python train.py --train_examples=194171 --crop_scale_min=1 --loss="l1" --scale=4 --norm="none" --init="small_normal" --precondition_frequency=20
Rows from block 4 of a small image super-resolution model, named by matrix and row number. Rows with one number belong to one channel. Each number is 50 + 10 x the weight over its row's rms, rounded and kept within 0 to 99. All counts start at 0.
After each channel's rows are labels from the 100 images, of 14976, where the channel reaches its highest value: "colour at peak" is the nearest of a few named colours to the mean colour under the peak. Only what is clearly more common there than usual is listed. The data: microscope photos of single blood and bone marrow cells. In brackets: how many of the 100.
# convs0: first 3x3 conv (model.blocks.4.convs.0.weight, 96x96x3x3, each kernel summed), inputs 0-95
# convs1: second 3x3 conv (model.blocks.4.convs.1.weight, 96x96x3x3, transposed, each kernel summed), outputs 0-95

convs0.72:43 49 45 65 45 53 43 56 45 47 58 60 55 40 70 51 50 49 63 55 66 57 33 57 46 64 60 35 50 41 47 40 37 62 73 29 49 70 60 41 55 49 59 59 54 61 44 39 54 44 48 39 24 38 36 52 49 49 52 38 44 42 37 54 40 53 43 41 51 56 41 61 35 35 55 55 54 56 53 38 30 52 60 32 66 56 47 51 43 54 42 51 30 43 55 54
convs1.72:55 43 42 40 46 47 41 50 59 45 55 50 51 62 44 30 52 50 45 45 57 45 60 63 43 46 65 44 54 61 57 37 62 56 34 76 40 37 48 52 60 50 41 35 40 56 56 71 37 54 59 62 36 58 45 44 40 55 39 44 57 57 37 53 41 40 50 65 30 64 44 49 36 65 52 39 47 40 46 72 55 43 58 28 48 52 40 36 42 54 42 58 48 71 55 54
colour at peak: purple (50); blue (36)

convs0.42:51 39 28 42 32 46 69 45 42 64 57 54 59 59 55 34 49 59 49 43 28 56 71 43 45 43 57 52 49 50 55 71 48 47 56 64 59 53 43 35 43 34 49 50 62 48 59 55 43 51 72 49 40 49 52 49 25 47 39 68 50 40 54 34 45 63 43 34 43 55 56 63 54 58 55 42 55 44 47 41 67 46 51 39 40 24 53 52 48 41 48 51 54 52 52 52
convs1.42:62 50 53 64 54 58 98 56 65 52 22 66 50 58 47 54 47 60 51 41 48 51 47 64 53 40 59 42 55 68 39 42 35 42 49 57 56 54 45 42 56 46 52 59 38 53 49 40 55 57 41 46 49 48 63 41 44 40 38 52 58 63 50 43 64 53 44 54 45 59 45 42 48 59 64 67 52 51 46 36 50 48 55 63 42 70 56 48 38 46 48 65 54 44 54 53
colour at peak: blue (53)

convs0.84:33 57 59 60 36 43 59 41 46 56 61 64 37 44 63 37 51 43 73 52 26 39 46 47 52 43 38 70 50 57 37 20 60 44 41 61 55 38 41 58 55 44 43 38 64 42 50 45 43 41 64 40 55 50 63 40 52 51 46 47 55 53 44 40 37 36 40 57 51 50 35 41 60 58 57 48 54 55 67 39 46 32 45 60 40 51 55 51 50 40 60 53 39 43 49 37
convs1.84:53 52 49 34 38 64 34 45 55 60 40 54 48 48 60 49 51 41 21 52 31 64 52 69 48 59 71 38 49 52 32 26 56 54 53 62 42 44 43 47 49 49 51 58 41 45 53 34 37 45 75 42 50 53 37 47 46 45 50 60 45 41 68 55 47 60 61 53 42 56 62 46 52 54 47 43 67 66 73 44 43 43 46 59 36 44 51 57 54 56 51 50 52 36 59 47
colour at peak: pink (61)

convs0.40:68 48 60 57 51 56 58 57 36 49 42 57 75 62 37 43 40 43 58 57 33 54 25 31 38 56 53 46 49 50 58 56 52 48 58 39 32 34 42 66 51 57 50 54 27 49 57 48 51 41 70 52 42 44 30 53 41 48 51 41 46 57 46 52 48 48 65 47 48 52 61 59 33 60 51 47 71 37 62 43 46 31 63 34 40 56 46 42 46 45 43 42 49 55 51 56
convs1.40:38 50 50 52 44 50 41 50 47 42 47 38 66 35 49 60 42 39 97 69 51 51 32 49 53 48 33 47 45 46 41 42 54 47 45 45 32 64 38 48 34 47 43 53 75 40 42 44 51 43 34 42 52 48 42 46 58 58 63 50 52 47 58 51 55 51 53 63 53 50 47 44 45 53 49 48 51 35 42 34 72 49 59 43 49 63 53 59 40 59 48 52 58 43 35 49
colour at peak: pink (66)

convs0.3:53 56 51 64 40 45 49 52 27 33 47 70 48 51 49 56 39 55 36 47 34 47 49 63 54 55 43 57 57 57 59 41 61 50 52 44 63 50 56 63 51 49 61 56 61 66 46 40 51 57 46 52 65 53 55 41 42 52 58 37 36 50 63 36 51 60 54 41 49 46 53 52 38 43 38 22 48 43 55 12 53 57 41 48 79 48 46 61 60 52 45 50 45 52 42 57
convs1.3:45 56 64 40 46 59 34 49 45 42 50 32 59 51 55 55 64 68 47 47 62 32 59 41 60 66 54 41 40 41 44 69 52 59 54 59 50 58 52 47 62 47 45 51 43 41 64 61 44 52 51 51 41 49 50 40 54 41 55 43 46 54 25 43 46 12 55 51 61 48 40 59 51 44 54 52 37 46 58 76 38 58 51 48 44 60 48 33 49 40 55 42 44 68 43 40
colour at peak: pink (66)

convs0.4:42 46 43 61 32 36 63 49 49 55 31 37 39 43 41 56 43 47 46 51 61 45 54 42 50 71 47 56 59 51 35 39 61 26 48 38 72 36 51 35 52 47 57 68 43 53 48 64 50 63 56 40 62 38 51 45 49 37 53 48 38 45 41 61 53 77 35 49 52 61 73 52 47 42 41 56 49 51 55 52 63 57 49 30 53 39 51 45 46 48 46 65 47 54 51 56
convs1.4:39 50 34 63 55 65 43 50 61 53 55 61 48 38 30 56 61 53 54 55 40 69 42 48 41 24 55 44 56 51 38 56 56 46 55 51 58 78 49 52 50 52 53 50 69 53 54 58 42 44 44 50 48 41 43 57 63 52 44 60 44 44 59 56 62 60 52 39 45 38 53 48 38 59 52 51 71 62 55 54 38 41 61 83 64 51 35 45 55 52 40 48 44 32 57 62
colour at peak: white (57)

convs0.52:57 58 58 47 48 48 35 32 48 54 51 48 33 39 46 41 58 69 60 55 44 48 47 47 54 40 52 58 54 61 58 30 36 52 47 23 58 74 63 45 38 42 44 51 45 49 25 47 62 49 42 46 48 53 65 44 39 50 39 56 30 61 48 45 46 51 33 36 57 58 55 53 41 60 49 48 63 52 45 45 33 64 53 43 57 44 27 43 51 59 39 48 62 43 51 65
convs1.52:44 52 44 47 51 58 50 48 58 40 56 60 52 51 69 31 61 36 50 48 59 57 35 45 51 59 45 50 62 50 81 39 54 44 44 38 69 38 62 51 52 65 42 63 62 51 63 32 57 44 75 44 55 42 55 64 58 46 53 56 59 50 56 63 59 51 48 69 56 52 54 65 61 42 53 53 50 62 65 47 55 48 58 58 44 61 69 59 52 42 70 57 34 46 52 54
colour at peak: purple (48); blue (36)

convs0.19:52 52 53 60 55 39 42 64 28 49 40 58 50 60 59 53 47 62 46 33 55 58 33 58 63 73 43 50 53 53 45 19 47 55 54 62 39 56 60 43 46 38 55 42 61 39 36 37 46 35 55 54 46 48 49 64 55 34 39 42 55 36 54 40 56 63 60 52 52 56 62 58 60 36 38 43 50 58 53 29 35 49 41 44 69 46 53 62 37 51 51 57 46 36 41 52
convs1.19:45 52 46 50 55 56 58 48 59 46 45 54 56 35 43 54 63 52 58 48 53 44 61 44 60 30 58 42 47 42 43 71 41 41 54 47 36 54 60 52 50 44 48 67 44 32 45 47 74 47 45 53 65 57 51 48 46 52 40 73 51 60 42 41 46 53 45 42 61 38 33 59 46 41 46 45 50 43 39 45 54 41 51 21 80 31 35 28 54 56 47 56 61 60 50 43
colour at peak: pink (59)

convs0.77:47 57 42 18 41 50 49 58 61 53 47 30 47 37 44 64 62 48 52 28 48 52 39 78 51 38 43 46 48 46 39 50 47 53 51 39 48 60 36 53 54 31 49 57 59 34 63 68 59 40 52 48 56 37 53 51 42 44 44 44 34 56 46 44 48 67 42 40 68 41 50 52 43 49 51 50 51 54 47 44 34 52 68 45 49 33 39 47 50 44 61 56 68 38 53 37
convs1.77:43 56 56 45 57 65 58 59 38 45 52 57 54 44 45 56 44 57 43 35 29 43 58 25 58 59 53 38 41 48 42 60 37 44 54 58 54 48 39 55 52 53 52 65 57 64 51 61 43 62 37 54 37 57 34 61 49 45 49 73 55 47 28 51 42 39 50 53 51 51 40 42 54 57 44 55 47 71 56 53 39 44 52 55 80 31 38 49 48 35 43 61 30 50 56 61
colour at peak: purple (47)

convs0.92:56 37 56 55 50 59 44 54 47 37 53 58 46 40 43 71 54 30 60 46 47 50 39 64 69 29 41 39 46 39 42 49 34 46 51 48 69 46 54 52 60 53 61 44 48 56 35 43 51 64 56 53 53 40 48 36 58 57 58 55 41 61 51 68 40 43 48 63 45 39 53 70 33 50 28 52 43 58 35 57 63 60 62 55 54 66 57 53 49 47 53 52 60 41 44 24
convs1.92:47 31 39 25 43 34 56 43 55 39 58 64 35 53 46 40 32 49 42 49 51 71 45 68 53 41 50 43 51 50 54 54 57 65 52 32 56 50 32 48 58 65 36 50 41 55 51 74 46 52 40 50 46 49 51 48 41 55 46 58 60 54 50 62 55 61 48 71 40 56 60 57 55 58 48 61 44 49 65 39 45 57 59 46 39 53 65 74 45 51 70 49 44 53 52 36
colour at peak: purple (51); blue (44)

convs0.64:49 52 75 53 50 45 41 48 25 62 46 64 67 57 42 57 45 63 56 48 24 48 42 59 59 60 60 45 55 61 36 40 49 51 47 44 55 44 51 46 40 66 56 49 78 51 42 51 48 49 40 50 53 56 41 33 62 67 56 52 67 45 42 46 60 35 51 54 34 60 52 44 44 57 37 72 57 45 38 51 49 60 42 57 51 43 62 57 50 46 51 62 28 40 48 49
convs1.64:41 59 53 41 46 44 48 45 54 53 64 44 44 49 63 45 58 41 60 50 78 28 42 48 44 61 49 53 47 59 56 45 51 62 58 49 59 41 65 53 51 45 65 43 34 57 73 51 55 63 51 56 50 51 70 61 50 37 39 49 62 51 37 54 37 52 59 42 77 48 56 51 45 45 51 30 32 60 65 38 46 43 43 33 70 59 46 56 55 44 56 50 62 56 61 59
colour at peak: purple (57)

convs0.89:49 55 60 49 47 53 66 51 51 46 47 36 57 67 54 49 64 65 63 60 40 42 48 41 64 60 41 51 48 54 25 37 47 40 52 46 38 52 48 39 70 60 52 65 58 59 50 49 47 49 52 43 46 56 50 49 41 45 46 29 54 54 39 47 45 50 58 31 68 51 43 46 48 47 58 42 35 42 43 16 53 55 36 41 67 48 52 64 49 24 40 61 41 48 58 43
convs1.89:47 46 42 62 42 60 44 47 47 32 60 54 33 53 50 53 53 44 44 57 42 53 62 37 37 50 51 46 61 45 60 73 49 55 45 49 66 79 40 41 43 37 42 75 44 49 44 50 50 53 39 60 44 45 51 49 44 42 37 43 37 53 62 39 40 63 46 57 46 46 45 51 45 44 47 83 50 58 53 54 46 40 43 50 30 55 51 69 43 66 36 66 51 42 44 58
colour at peak: purple (53); blue (42)

convs0.66:36 50 63 57 45 68 46 49 41 51 39 47 50 47 49 48 44 66 52 43 52 67 63 54 60 55 55 30 64 47 34 52 51 50 53 42 38 53 47 54 51 54 43 86 66 44 55 48 53 42 53 55 43 45 52 36 45 45 42 38 56 56 45 61 44 47 44 50 47 68 49 40 54 47 41 59 40 31 45 28 46 59 41 63 42 61 46 75 37 40 47 34 32 65 41 47
convs1.66:58 40 45 42 39 54 53 51 48 51 55 47 73 45 47 64 57 47 49 56 38 42 41 57 65 56 37 56 58 44 46 54 51 53 44 46 45 33 49 48 48 44 50 43 56 80 57 60 49 52 41 45 67 43 27 52 61 56 56 50 48 41 38 46 57 52 46 57 61 41 38 46 46 44 61 52 58 62 52 90 56 46 59 46 37 37 53 29 43 55 57 54 31 32 46 40
colour at peak: pink (40)

convs0.53:54 52 45 50 30 41 59 47 53 39 47 70 56 52 65 23 50 43 54 60 39 41 34 48 56 50 66 66 55 45 38 50 36 46 59 51 42 45 49 56 50 49 38 67 71 63 50 60 22 47 48 64 43 30 50 44 50 41 41 42 63 50 59 53 58 50 41 44 37 44 66 63 62 39 48 49 27 45 53 46 37 34 53 50 48 50 43 49 49 47 50 68 53 46 58 48
convs1.53:59 48 67 45 37 55 39 59 54 48 58 55 51 43 52 85 53 47 42 47 41 43 72 52 45 44 51 52 41 63 39 50 56 48 60 53 43 46 56 47 24 42 48 31 57 56 60 44 51 46 39 41 59 54 40 32 56 53 42 50 53 42 74 62 64 43 64 56 44 55 46 40 56 48 44 44 73 57 46 47 63 49 43 49 37 66 45 64 53 47 50 28 51 39 36 47
colour at peak: pink (63)

convs0.23:42 53 42 49 56 32 64 45 44 60 59 48 52 51 47 52 67 57 45 42 69 59 19 45 47 52 43 35 50 59 44 52 58 52 62 33 40 33 47 48 71 57 58 58 49 28 46 67 37 55 50 50 49 44 38 56 52 40 41 37 41 53 43 56 49 40 54 41 52 46 58 59 43 46 42 56 26 30 31 40 46 48 54 35 55 45 62 54 51 44 48 58 68 55 65 57
convs1.23:55 56 38 46 75 69 47 53 60 62 55 38 46 45 55 59 67 43 31 31 56 59 50 56 55 52 56 56 62 47 42 44 58 58 60 48 68 60 56 45 54 56 42 14 47 55 56 52 69 46 47 53 39 61 62 38 59 51 34 48 44 49 49 57 54 57 42 45 79 37 57 47 58 45 47 42 38 49 56 46 48 51 46 51 69 38 68 47 54 42 57 44 45 44 51 51
colour at peak: blue (58)

convs0.78:41 43 49 69 52 56 34 56 42 69 49 64 53 50 63 39 32 44 54 45 54 54 43 46 63 48 48 63 47 55 44 55 38 50 37 51 53 25 56 45 53 62 41 78 55 39 52 46 38 56 46 35 55 47 45 55 45 55 52 49 50 42 55 41 29 63 40 60 43 62 55 47 38 19 39 53 64 43 48 34 35 47 44 43 59 48 48 58 60 68 44 44 57 50 37 51
convs1.78:44 47 51 30 35 50 47 50 37 37 44 48 51 61 66 26 47 60 40 70 52 41 49 46 56 55 44 62 59 57 50 54 65 51 56 56 23 45 46 53 53 50 50 38 57 54 45 48 66 41 51 46 60 57 60 36 51 55 59 51 46 54 66 62 54 42 64 38 64 44 51 57 47 57 51 39 30 53 39 55 64 52 39 32 72 60 29 40 61 46 50 63 57 59 57 39
colour at peak: pink (59)

convs0.69:37 53 45 49 37 48 56 34 64 61 56 45 39 42 43 41 52 60 43 45 46 53 37 56 56 48 46 66 53 46 64 54 49 33 43 55 32 35 44 59 57 47 52 79 51 30 47 40 44 45 51 44 52 49 52 61 41 43 37 40 49 58 43 31 39 56 44 48 42 55 48 54 52 41 69 46 51 42 50 50 34 64 62 26 27 57 35 51 49 55 45 43 66 32 43 38
convs1.69:46 48 53 49 48 51 43 55 46 55 47 39 39 61 48 29 48 47 53 50 51 63 61 61 46 48 52 43 42 49 73 38 58 69 57 54 42 40 32 48 60 64 60 44 33 34 46 50 54 54 34 47 68 50 69 43 51 55 43 49 46 54 26 60 37 53 49 48 39 46 50 54 36 46 44 61 64 62 59 35 43 58 43 25 23 49 39 57 62 56 61 51 59 51 62 43
colour at peak: pink (48)

convs0.79:35 59 43 48 42 44 46 42 40 66 51 49 42 49 71 30 36 40 43 46 21 59 43 44 47 50 61 64 34 45 37 53 52 51 59 43 21 50 53 47 28 61 51 34 41 64 58 52 49 57 52 48 52 49 43 58 47 64 51 60 50 51 58 57 65 49 46 67 46 51 61 40 43 51 28 45 47 62 73 54 55 53 53 50 50 58 63 49 38 37 48 58 38 42 50 47
convs1.79:53 53 57 49 53 61 45 57 60 52 37 48 39 56 38 74 62 61 41 47 57 26 64 47 55 37 53 40 67 54 60 47 54 29 67 51 40 52 48 59 52 46 51 59 71 36 53 47 38 49 47 53 60 53 58 39 57 39 51 57 64 65 29 61 38 47 67 47 37 42 53 51 47 58 41 56 48 34 32 38 42 56 50 30 41 46 35 42 58 46 39 41 59 48 58 55
colour at peak: black (37)

convs0.5:36 45 58 36 43 52 67 52 49 45 67 43 60 41 61 60 43 60 55 56 66 56 68 49 56 50 42 48 50 33 40 52 39 47 67 43 46 36 53 49 57 50 50 56 43 54 43 36 39 59 42 67 25 46 40 38 42 47 43 62 41 46 41 55 42 51 41 51 50 41 62 51 38 47 48 46 57 58 59 45 49 59 47 71 32 52 53 41 36 28 68 46 43 36 71 38
convs1.5:50 49 50 27 38 54 34 56 74 46 41 63 49 58 51 19 57 32 37 48 47 45 49 58 50 53 57 49 44 54 62 46 55 34 44 45 46 44 54 44 55 59 37 39 54 58 53 44 53 47 40 34 31 57 39 53 49 56 38 53 60 51 39 69 67 62 51 51 55 58 44 48 56 57 48 37 47 63 38 60 47 54 52 60 42 52 72 52 40 22 54 54 44 41 41 60
colour at peak: purple (47); pink (40)

convs0.76:40 65 36 35 24 49 52 49 43 55 56 56 46 33 48 59 30 57 30 48 37 52 51 50 44 56 53 48 49 53 64 71 46 52 57 37 31 37 57 56 57 46 63 48 65 57 58 55 51 55 49 47 58 53 50 42 48 54 56 38 62 41 68 34 45 33 51 53 45 55 51 55 35 62 44 60 53 54 65 56 57 69 42 37 64 53 51 47 54 59 26 45 70 48 54 43
convs1.76:54 39 48 58 66 41 38 36 72 46 36 62 49 67 67 43 55 47 61 38 65 43 44 52 58 50 53 43 46 43 27 36 60 36 62 41 49 48 60 48 50 59 43 47 40 47 53 45 47 66 61 47 33 52 43 48 57 37 52 55 65 59 45 70 58 43 57 60 48 54 55 53 61 55 52 43 39 43 44 65 40 45 63 46 34 52 36 47 45 40 68 33 29 54 41 56
colour at peak: white (72)