From a checkpoint of a small image super-resolution model: trained on microscope photos of single blood and bone marrow cells.
Rows from block 4 of a small image super-resolution model, named by matrix and row number. Rows with one number belong to one channel. Each number is 50 + 10 x the weight over its row's rms, rounded and kept within 0 to 99. All counts start at 0.
After each channel's rows are labels from the 100 images, of 14976, where the channel reaches its highest value: "top examples" is what is common among them; "peak at" is the part of the image that holds the peak. Only what is clearly more common there than usual is listed. The data: microscope photos of single blood and bone marrow cells.
# convs0: first 3x3 conv (model.blocks.4.convs.0.weight, 96x96x3x3, each kernel summed), inputs 0-95
# convs1: second 3x3 conv (model.blocks.4.convs.1.weight, 96x96x3x3, transposed, each kernel summed), outputs 0-95

convs0.68:60 58 50 53 56 52 44 62 49 29 50 58 50 27 61 28 44 49 54 34 56 42 45 74 50 59 67 54 60 41 53 42 45 50 65 31 72 62 63 55 35 41 38 47 47 57 50 41 45 37 52 53 26 43 54 43 51 54 53 42 54 50 38 40 53 62 50 49 56 39 59 70 46 38 52 61 65 48 69 35 50 32 57 43 48 44 50 45 48 62 52 48 47 41 49 50
convs1.68:41 51 46 45 63 30 42 59 46 57 63 45 65 48 44 61 56 42 61 47 61 54 41 30 46 38 41 35 45 47 50 68 52 64 43 37 45 58 50 39 45 45 47 52 58 48 49 66 67 57 55 48 44 58 57 53 54 52 52 49 49 50 67 47 70 47 42 55 52 56 47 51 40 40 34 80 58 30 28 58 42 46 53 61 67 73 45 49 52 49 59 54 57 66 35 54
top examples: cell type: segmented neutrophil; smear: peripheral blood
peak at: centre

convs0.88:60 62 55 64 56 67 37 36 45 48 73 47 57 56 43 41 48 54 76 41 51 51 48 61 56 38 45 42 42 39 53 48 40 51 62 49 62 44 62 43 49 47 53 65 58 58 40 45 49 44 52 49 44 44 34 26 51 26 51 50 34 58 45 66 52 50 57 37 69 41 59 55 38 44 45 65 52 56 52 27 52 44 56 53 40 65 74 52 48 43 52 62 47 43 49 55
convs1.88:65 56 52 46 48 57 34 51 62 47 53 46 53 44 56 48 49 39 39 50 35 50 65 74 45 65 56 50 49 48 64 40 45 49 44 45 68 53 84 59 58 48 53 42 49 47 51 36 42 53 62 40 38 47 25 50 48 57 56 38 52 57 37 70 40 34 59 40 53 47 50 52 52 36 40 38 34 41 54 51 59 40 40 58 40 56 59 35 59 66 57 40 49 43 59 66
top examples: cell type: segmented neutrophil; smear: peripheral blood
peak at: centre

convs0.67:41 47 53 49 57 41 51 49 68 43 46 57 46 55 59 43 45 35 52 68 53 66 57 39 55 50 47 75 64 50 55 47 42 52 47 60 51 46 57 29 44 46 41 37 51 44 56 31 45 39 51 43 59 34 48 28 18 41 45 49 34 44 56 61 41 65 31 41 56 65 60 60 43 49 40 54 36 49 47 55 63 36 42 50 45 52 46 60 37 58 46 62 43 58 36 53
convs1.67:48 61 66 46 58 43 61 42 49 58 43 50 52 45 44 46 49 52 59 50 34 55 37 37 53 47 65 40 54 52 43 42 54 43 50 53 50 54 46 55 44 45 53 54 36 38 55 28 81 45 48 54 44 50 60 58 66 32 63 61 51 45 82 61 71 62 51 52 31 44 55 46 45 56 44 28 42 49 54 41 45 44 60 57 61 50 56 61 42 54 48 24 62 53 49 54
top examples: smear: peripheral blood
peak at: middle right

convs0.29:57 54 52 41 54 23 47 53 48 53 60 64 42 58 46 58 58 52 59 52 70 38 38 38 55 45 49 35 39 54 51 43 57 61 58 39 55 46 62 44 66 50 48 56 35 41 61 44 27 38 51 26 52 50 68 42 56 34 49 59 55 42 29 76 67 55 66 47 44 47 37 47 46 52 52 48 49 53 31 52 38 52 57 43 54 34 48 36 46 54 44 63 51 48 53 52
convs1.29:72 46 49 48 63 46 48 32 56 46 40 15 50 44 43 48 45 56 65 53 50 58 60 51 39 53 53 58 54 46 65 45 49 50 42 40 53 38 42 47 43 58 47 60 49 47 41 71 66 65 49 67 42 50 60 59 53 66 70 35 60 59 60 33 56 39 44 39 59 53 49 60 49 37 35 37 50 41 34 51 48 48 57 48 41 46 34 63 42 56 47 58 63 61 47 58
top examples: smear: peripheral blood; cell type: segmented neutrophil
peak at: centre; bottom centre

convs0.39:56 61 48 53 23 59 45 46 46 59 45 43 48 44 45 50 44 38 37 51 44 56 62 41 48 67 72 39 48 38 54 60 44 40 63 55 34 40 55 65 40 57 64 56 54 43 51 67 42 60 56 51 75 62 53 57 53 61 53 53 49 48 50 33 57 41 61 42 51 44 60 56 52 54 41 64 46 61 38 30 54 55 45 21 60 33 42 54 55 56 28 45 44 46 53 48
convs1.39:38 50 44 28 52 47 49 40 61 50 47 40 37 61 72 54 71 54 43 42 55 47 67 53 57 51 49 59 60 58 32 46 66 40 46 40 54 59 45 48 57 59 34 41 48 70 38 53 62 50 51 48 29 50 51 38 52 42 47 43 62 54 51 65 51 47 45 63 42 51 53 42 51 59 48 52 46 36 54 70 50 36 51 71 34 49 53 59 42 45 64 57 66 74 59 58
top examples: cell type: segmented neutrophil; smear: peripheral blood
peak at: centre

convs0.63:58 49 44 39 57 28 38 42 39 61 37 58 41 50 63 45 42 38 55 53 65 54 45 76 53 54 54 56 36 53 45 41 58 54 54 36 45 80 46 43 59 52 38 65 45 51 48 39 44 44 51 49 37 48 62 40 54 54 43 48 43 53 47 42 37 51 51 46 15 45 71 52 51 40 43 44 59 54 52 59 48 41 66 48 29 35 48 61 40 41 43 57 46 51 54 60
convs1.63:43 51 44 57 25 57 66 63 42 51 64 48 53 45 34 48 41 52 46 39 40 43 54 54 42 46 45 45 52 43 51 51 45 60 41 59 53 48 45 63 44 37 47 61 53 51 44 44 65 40 66 46 71 38 54 66 46 48 54 46 34 46 43 41 66 68 37 44 58 56 48 48 60 61 47 49 49 54 46 42 38 43 46 60 71 62 53 52 57 65 07 43 51 54 54 42
top examples: smear: peripheral blood
peak at: centre

convs0.36:43 50 64 45 69 43 28 53 40 49 41 58 61 34 48 32 47 54 49 58 25 37 46 57 60 54 49 54 44 47 49 48 63 35 58 44 53 43 40 55 38 59 60 47 42 44 31 40 43 65 51 65 56 61 51 58 53 35 48 44 41 49 52 39 46 47 61 54 23 35 69 63 43 57 53 54 46 46 63 56 46 48 49 68 38 43 49 40 60 31 47 61 43 43 54 64
convs1.36:65 36 48 55 41 46 70 52 60 39 43 44 36 41 58 60 36 47 49 53 80 53 51 60 52 48 41 59 45 54 71 52 44 35 40 55 56 62 47 43 36 44 37 29 62 50 48 60 57 40 35 46 56 41 55 40 41 63 38 54 46 48 40 41 48 62 44 28 58 55 50 45 58 48 64 41 63 60 35 45 61 59 52 39 51 66 56 63 49 60 47 50 62 68 56 49
top examples: smear: peripheral blood; cell type: segmented neutrophil
peak at: centre

convs0.58:31 64 45 45 50 62 45 51 48 40 80 50 46 50 48 23 44 37 51 57 54 70 34 37 50 44 60 50 44 54 34 52 40 41 52 33 59 43 50 57 55 41 47 53 58 46 52 45 56 44 42 41 35 47 30 46 51 43 47 51 52 52 48 64 38 53 51 49 52 47 45 58 33 49 46 65 61 61 48 38 32 39 59 42 41 48 67 56 38 44 49 39 78 52 63 53
convs1.58:41 53 41 58 61 48 44 76 37 59 58 33 57 39 59 59 49 72 56 53 46 35 70 49 35 56 34 42 34 40 34 49 45 48 41 57 55 47 54 52 53 45 42 55 48 44 42 48 51 72 54 47 29 48 52 58 51 58 49 42 50 51 36 41 44 41 35 51 55 54 55 43 60 48 59 42 57 38 33 32 44 58 48 66 40 52 64 46 52 45 37 38 29 33 47 46
top examples: cell type: segmented neutrophil
peak at: centre

convs0.16:56 40 40 60 54 50 46 54 63 44 66 50 53 53 62 54 66 39 44 52 47 54 59 47 48 46 48 64 56 41 45 55 46 57 44 34 39 45 44 43 52 55 58 47 56 53 46 51 41 34 42 39 17 54 55 51 29 52 43 48 06 52 59 43 50 35 54 32 56 54 39 51 42 53 39 52 42 55 61 51 56 53 66 44 54 48 35 65 39 62 55 47 33 47 57 38
convs1.16:73 63 69 38 45 52 36 54 61 54 50 47 37 58 51 56 55 45 49 47 58 56 53 53 50 63 48 48 48 57 56 62 55 48 65 32 55 48 42 47 46 44 56 48 49 45 65 50 60 33 60 40 07 53 55 56 52 60 60 52 33 53 51 54 63 70 41 52 46 61 71 42 49 68 51 39 36 56 59 62 55 50 58 53 44 55 35 47 61 63 63 50 48 44 48 51
top examples: smear: peripheral blood; cell type: segmented neutrophil
peak at: centre

convs0.32:49 51 60 47 36 41 44 52 40 55 64 28 68 39 45 54 47 58 52 51 49 43 64 49 52 59 51 38 59 47 60 56 57 39 41 43 69 56 63 60 50 49 50 63 71 51 51 49 42 32 65 49 46 36 48 46 27 66 29 53 50 47 49 50 37 56 65 28 56 48 45 48 35 43 52 39 62 50 53 48 57 58 52 75 40 36 49 57 47 56 51 62 39 52 31 42
convs1.32:55 64 45 52 33 58 46 60 47 37 43 57 44 53 49 56 60 39 39 52 52 46 36 43 43 55 48 50 63 49 49 52 46 33 71 64 27 53 42 63 38 46 53 32 63 68 65 47 54 61 21 51 59 47 43 43 43 43 49 59 64 37 37 45 35 56 55 47 53 48 50 46 69 50 59 44 50 68 54 43 37 36 59 58 45 57 63 55 64 53 53 34 49 51 69 41
top examples: smear: peripheral blood; cell type: segmented neutrophil
peak at: centre; top centre

convs0.43:69 55 40 53 41 37 54 55 51 59 52 76 54 44 54 67 53 55 76 27 42 33 49 56 59 50 52 51 45 45 70 48 62 37 58 40 52 33 52 59 49 48 64 43 67 58 52 34 37 49 44 37 55 44 52 32 40 41 71 58 46 59 33 42 47 57 61 60 44 34 47 41 46 47 48 52 39 43 48 40 37 48 59 45 48 43 41 36 61 47 54 44 50 49 41 57
convs1.43:60 50 38 36 82 38 56 50 40 39 39 41 49 65 49 39 53 56 45 52 86 61 35 49 48 49 41 50 57 42 63 52 48 46 45 41 60 65 41 50 55 55 49 60 23 49 41 51 53 47 41 63 46 44 54 53 44 50 58 42 57 54 61 37 45 42 46 45 47 48 48 62 49 50 43 64 56 24 48 43 49 41 47 55 52 56 42 67 45 65 39 71 54 60 53 53
top examples: smear: peripheral blood; cell type: segmented neutrophil
peak at: centre

convs0.50:53 45 50 63 34 32 48 35 41 39 52 58 46 56 56 65 50 49 55 43 38 67 40 37 49 54 47 55 53 54 44 44 56 72 45 60 55 49 47 54 51 42 53 42 65 62 54 40 47 56 50 22 48 41 37 46 45 40 62 63 48 37 44 81 40 58 23 63 45 55 55 48 50 51 30 61 52 59 47 42 57 55 45 63 54 46 61 48 52 50 57 71 40 61 55 45
convs1.50:32 56 51 58 61 52 59 50 40 38 53 61 53 67 46 67 58 57 57 32 81 61 35 35 40 30 43 42 50 42 60 39 62 48 66 42 46 54 53 49 42 44 46 35 66 58 58 40 63 46 51 46 51 43 44 41 41 51 33 51 43 37 59 49 64 63 63 72 51 52 47 47 48 52 40 50 37 51 46 55 47 44 58 46 60 55 38 61 42 54 61 28 41 52 45 43
top examples: cell type: segmented neutrophil; smear: peripheral blood
peak at: centre

convs0.30:50 52 69 66 63 33 30 46 45 45 64 55 52 51 60 47 48 47 49 54 41 56 50 45 64 55 45 56 51 50 41 63 39 72 50 46 40 49 53 44 31 26 46 67 63 49 45 63 47 33 65 36 35 46 38 28 41 51 57 49 52 51 58 57 42 53 50 45 37 47 53 52 31 51 50 55 64 48 51 56 55 55 64 21 46 34 51 59 48 59 47 56 56 63 52 40
convs1.30:33 51 59 48 48 32 43 65 54 53 60 37 40 59 46 38 59 62 43 53 38 60 54 65 47 56 71 51 47 36 60 55 65 55 41 64 26 44 44 51 57 41 47 33 60 57 56 46 54 56 36 73 30 50 40 46 74 61 64 62 63 55 55 45 34 67 42 42 53 50 46 50 53 48 49 47 46 51 42 55 47 67 41 32 48 43 49 46 57 38 45 52 58 60 53 56
top examples: cell type: segmented neutrophil
peak at: middle left

convs0.0:53 57 47 59 56 53 37 44 51 35 56 52 49 43 54 42 41 40 53 48 59 35 55 60 50 59 47 39 45 45 61 45 38 74 53 52 60 49 45 53 42 65 46 50 37 55 55 45 31 49 51 42 58 51 58 48 25 39 38 52 42 61 55 34 47 53 59 61 68 64 52 61 57 56 32 47 62 57 50 37 34 30 52 50 48 31 45 53 52 60 50 87 49 38 39 61
convs1.0:37 59 66 55 44 54 54 52 47 57 45 59 51 59 46 41 30 49 63 43 28 38 56 45 42 50 36 56 44 46 52 60 56 53 50 42 65 44 55 50 79 59 54 50 44 34 47 48 35 42 29 55 50 54 64 54 58 49 26 58 52 57 47 51 47 48 48 78 41 47 47 48 52 59 47 54 72 57 62 51 48 50 46 24 49 59 53 49 53 46 61 25 48 49 41 38
top examples: smear: peripheral blood; cell type: segmented neutrophil
peak at: centre; bottom centre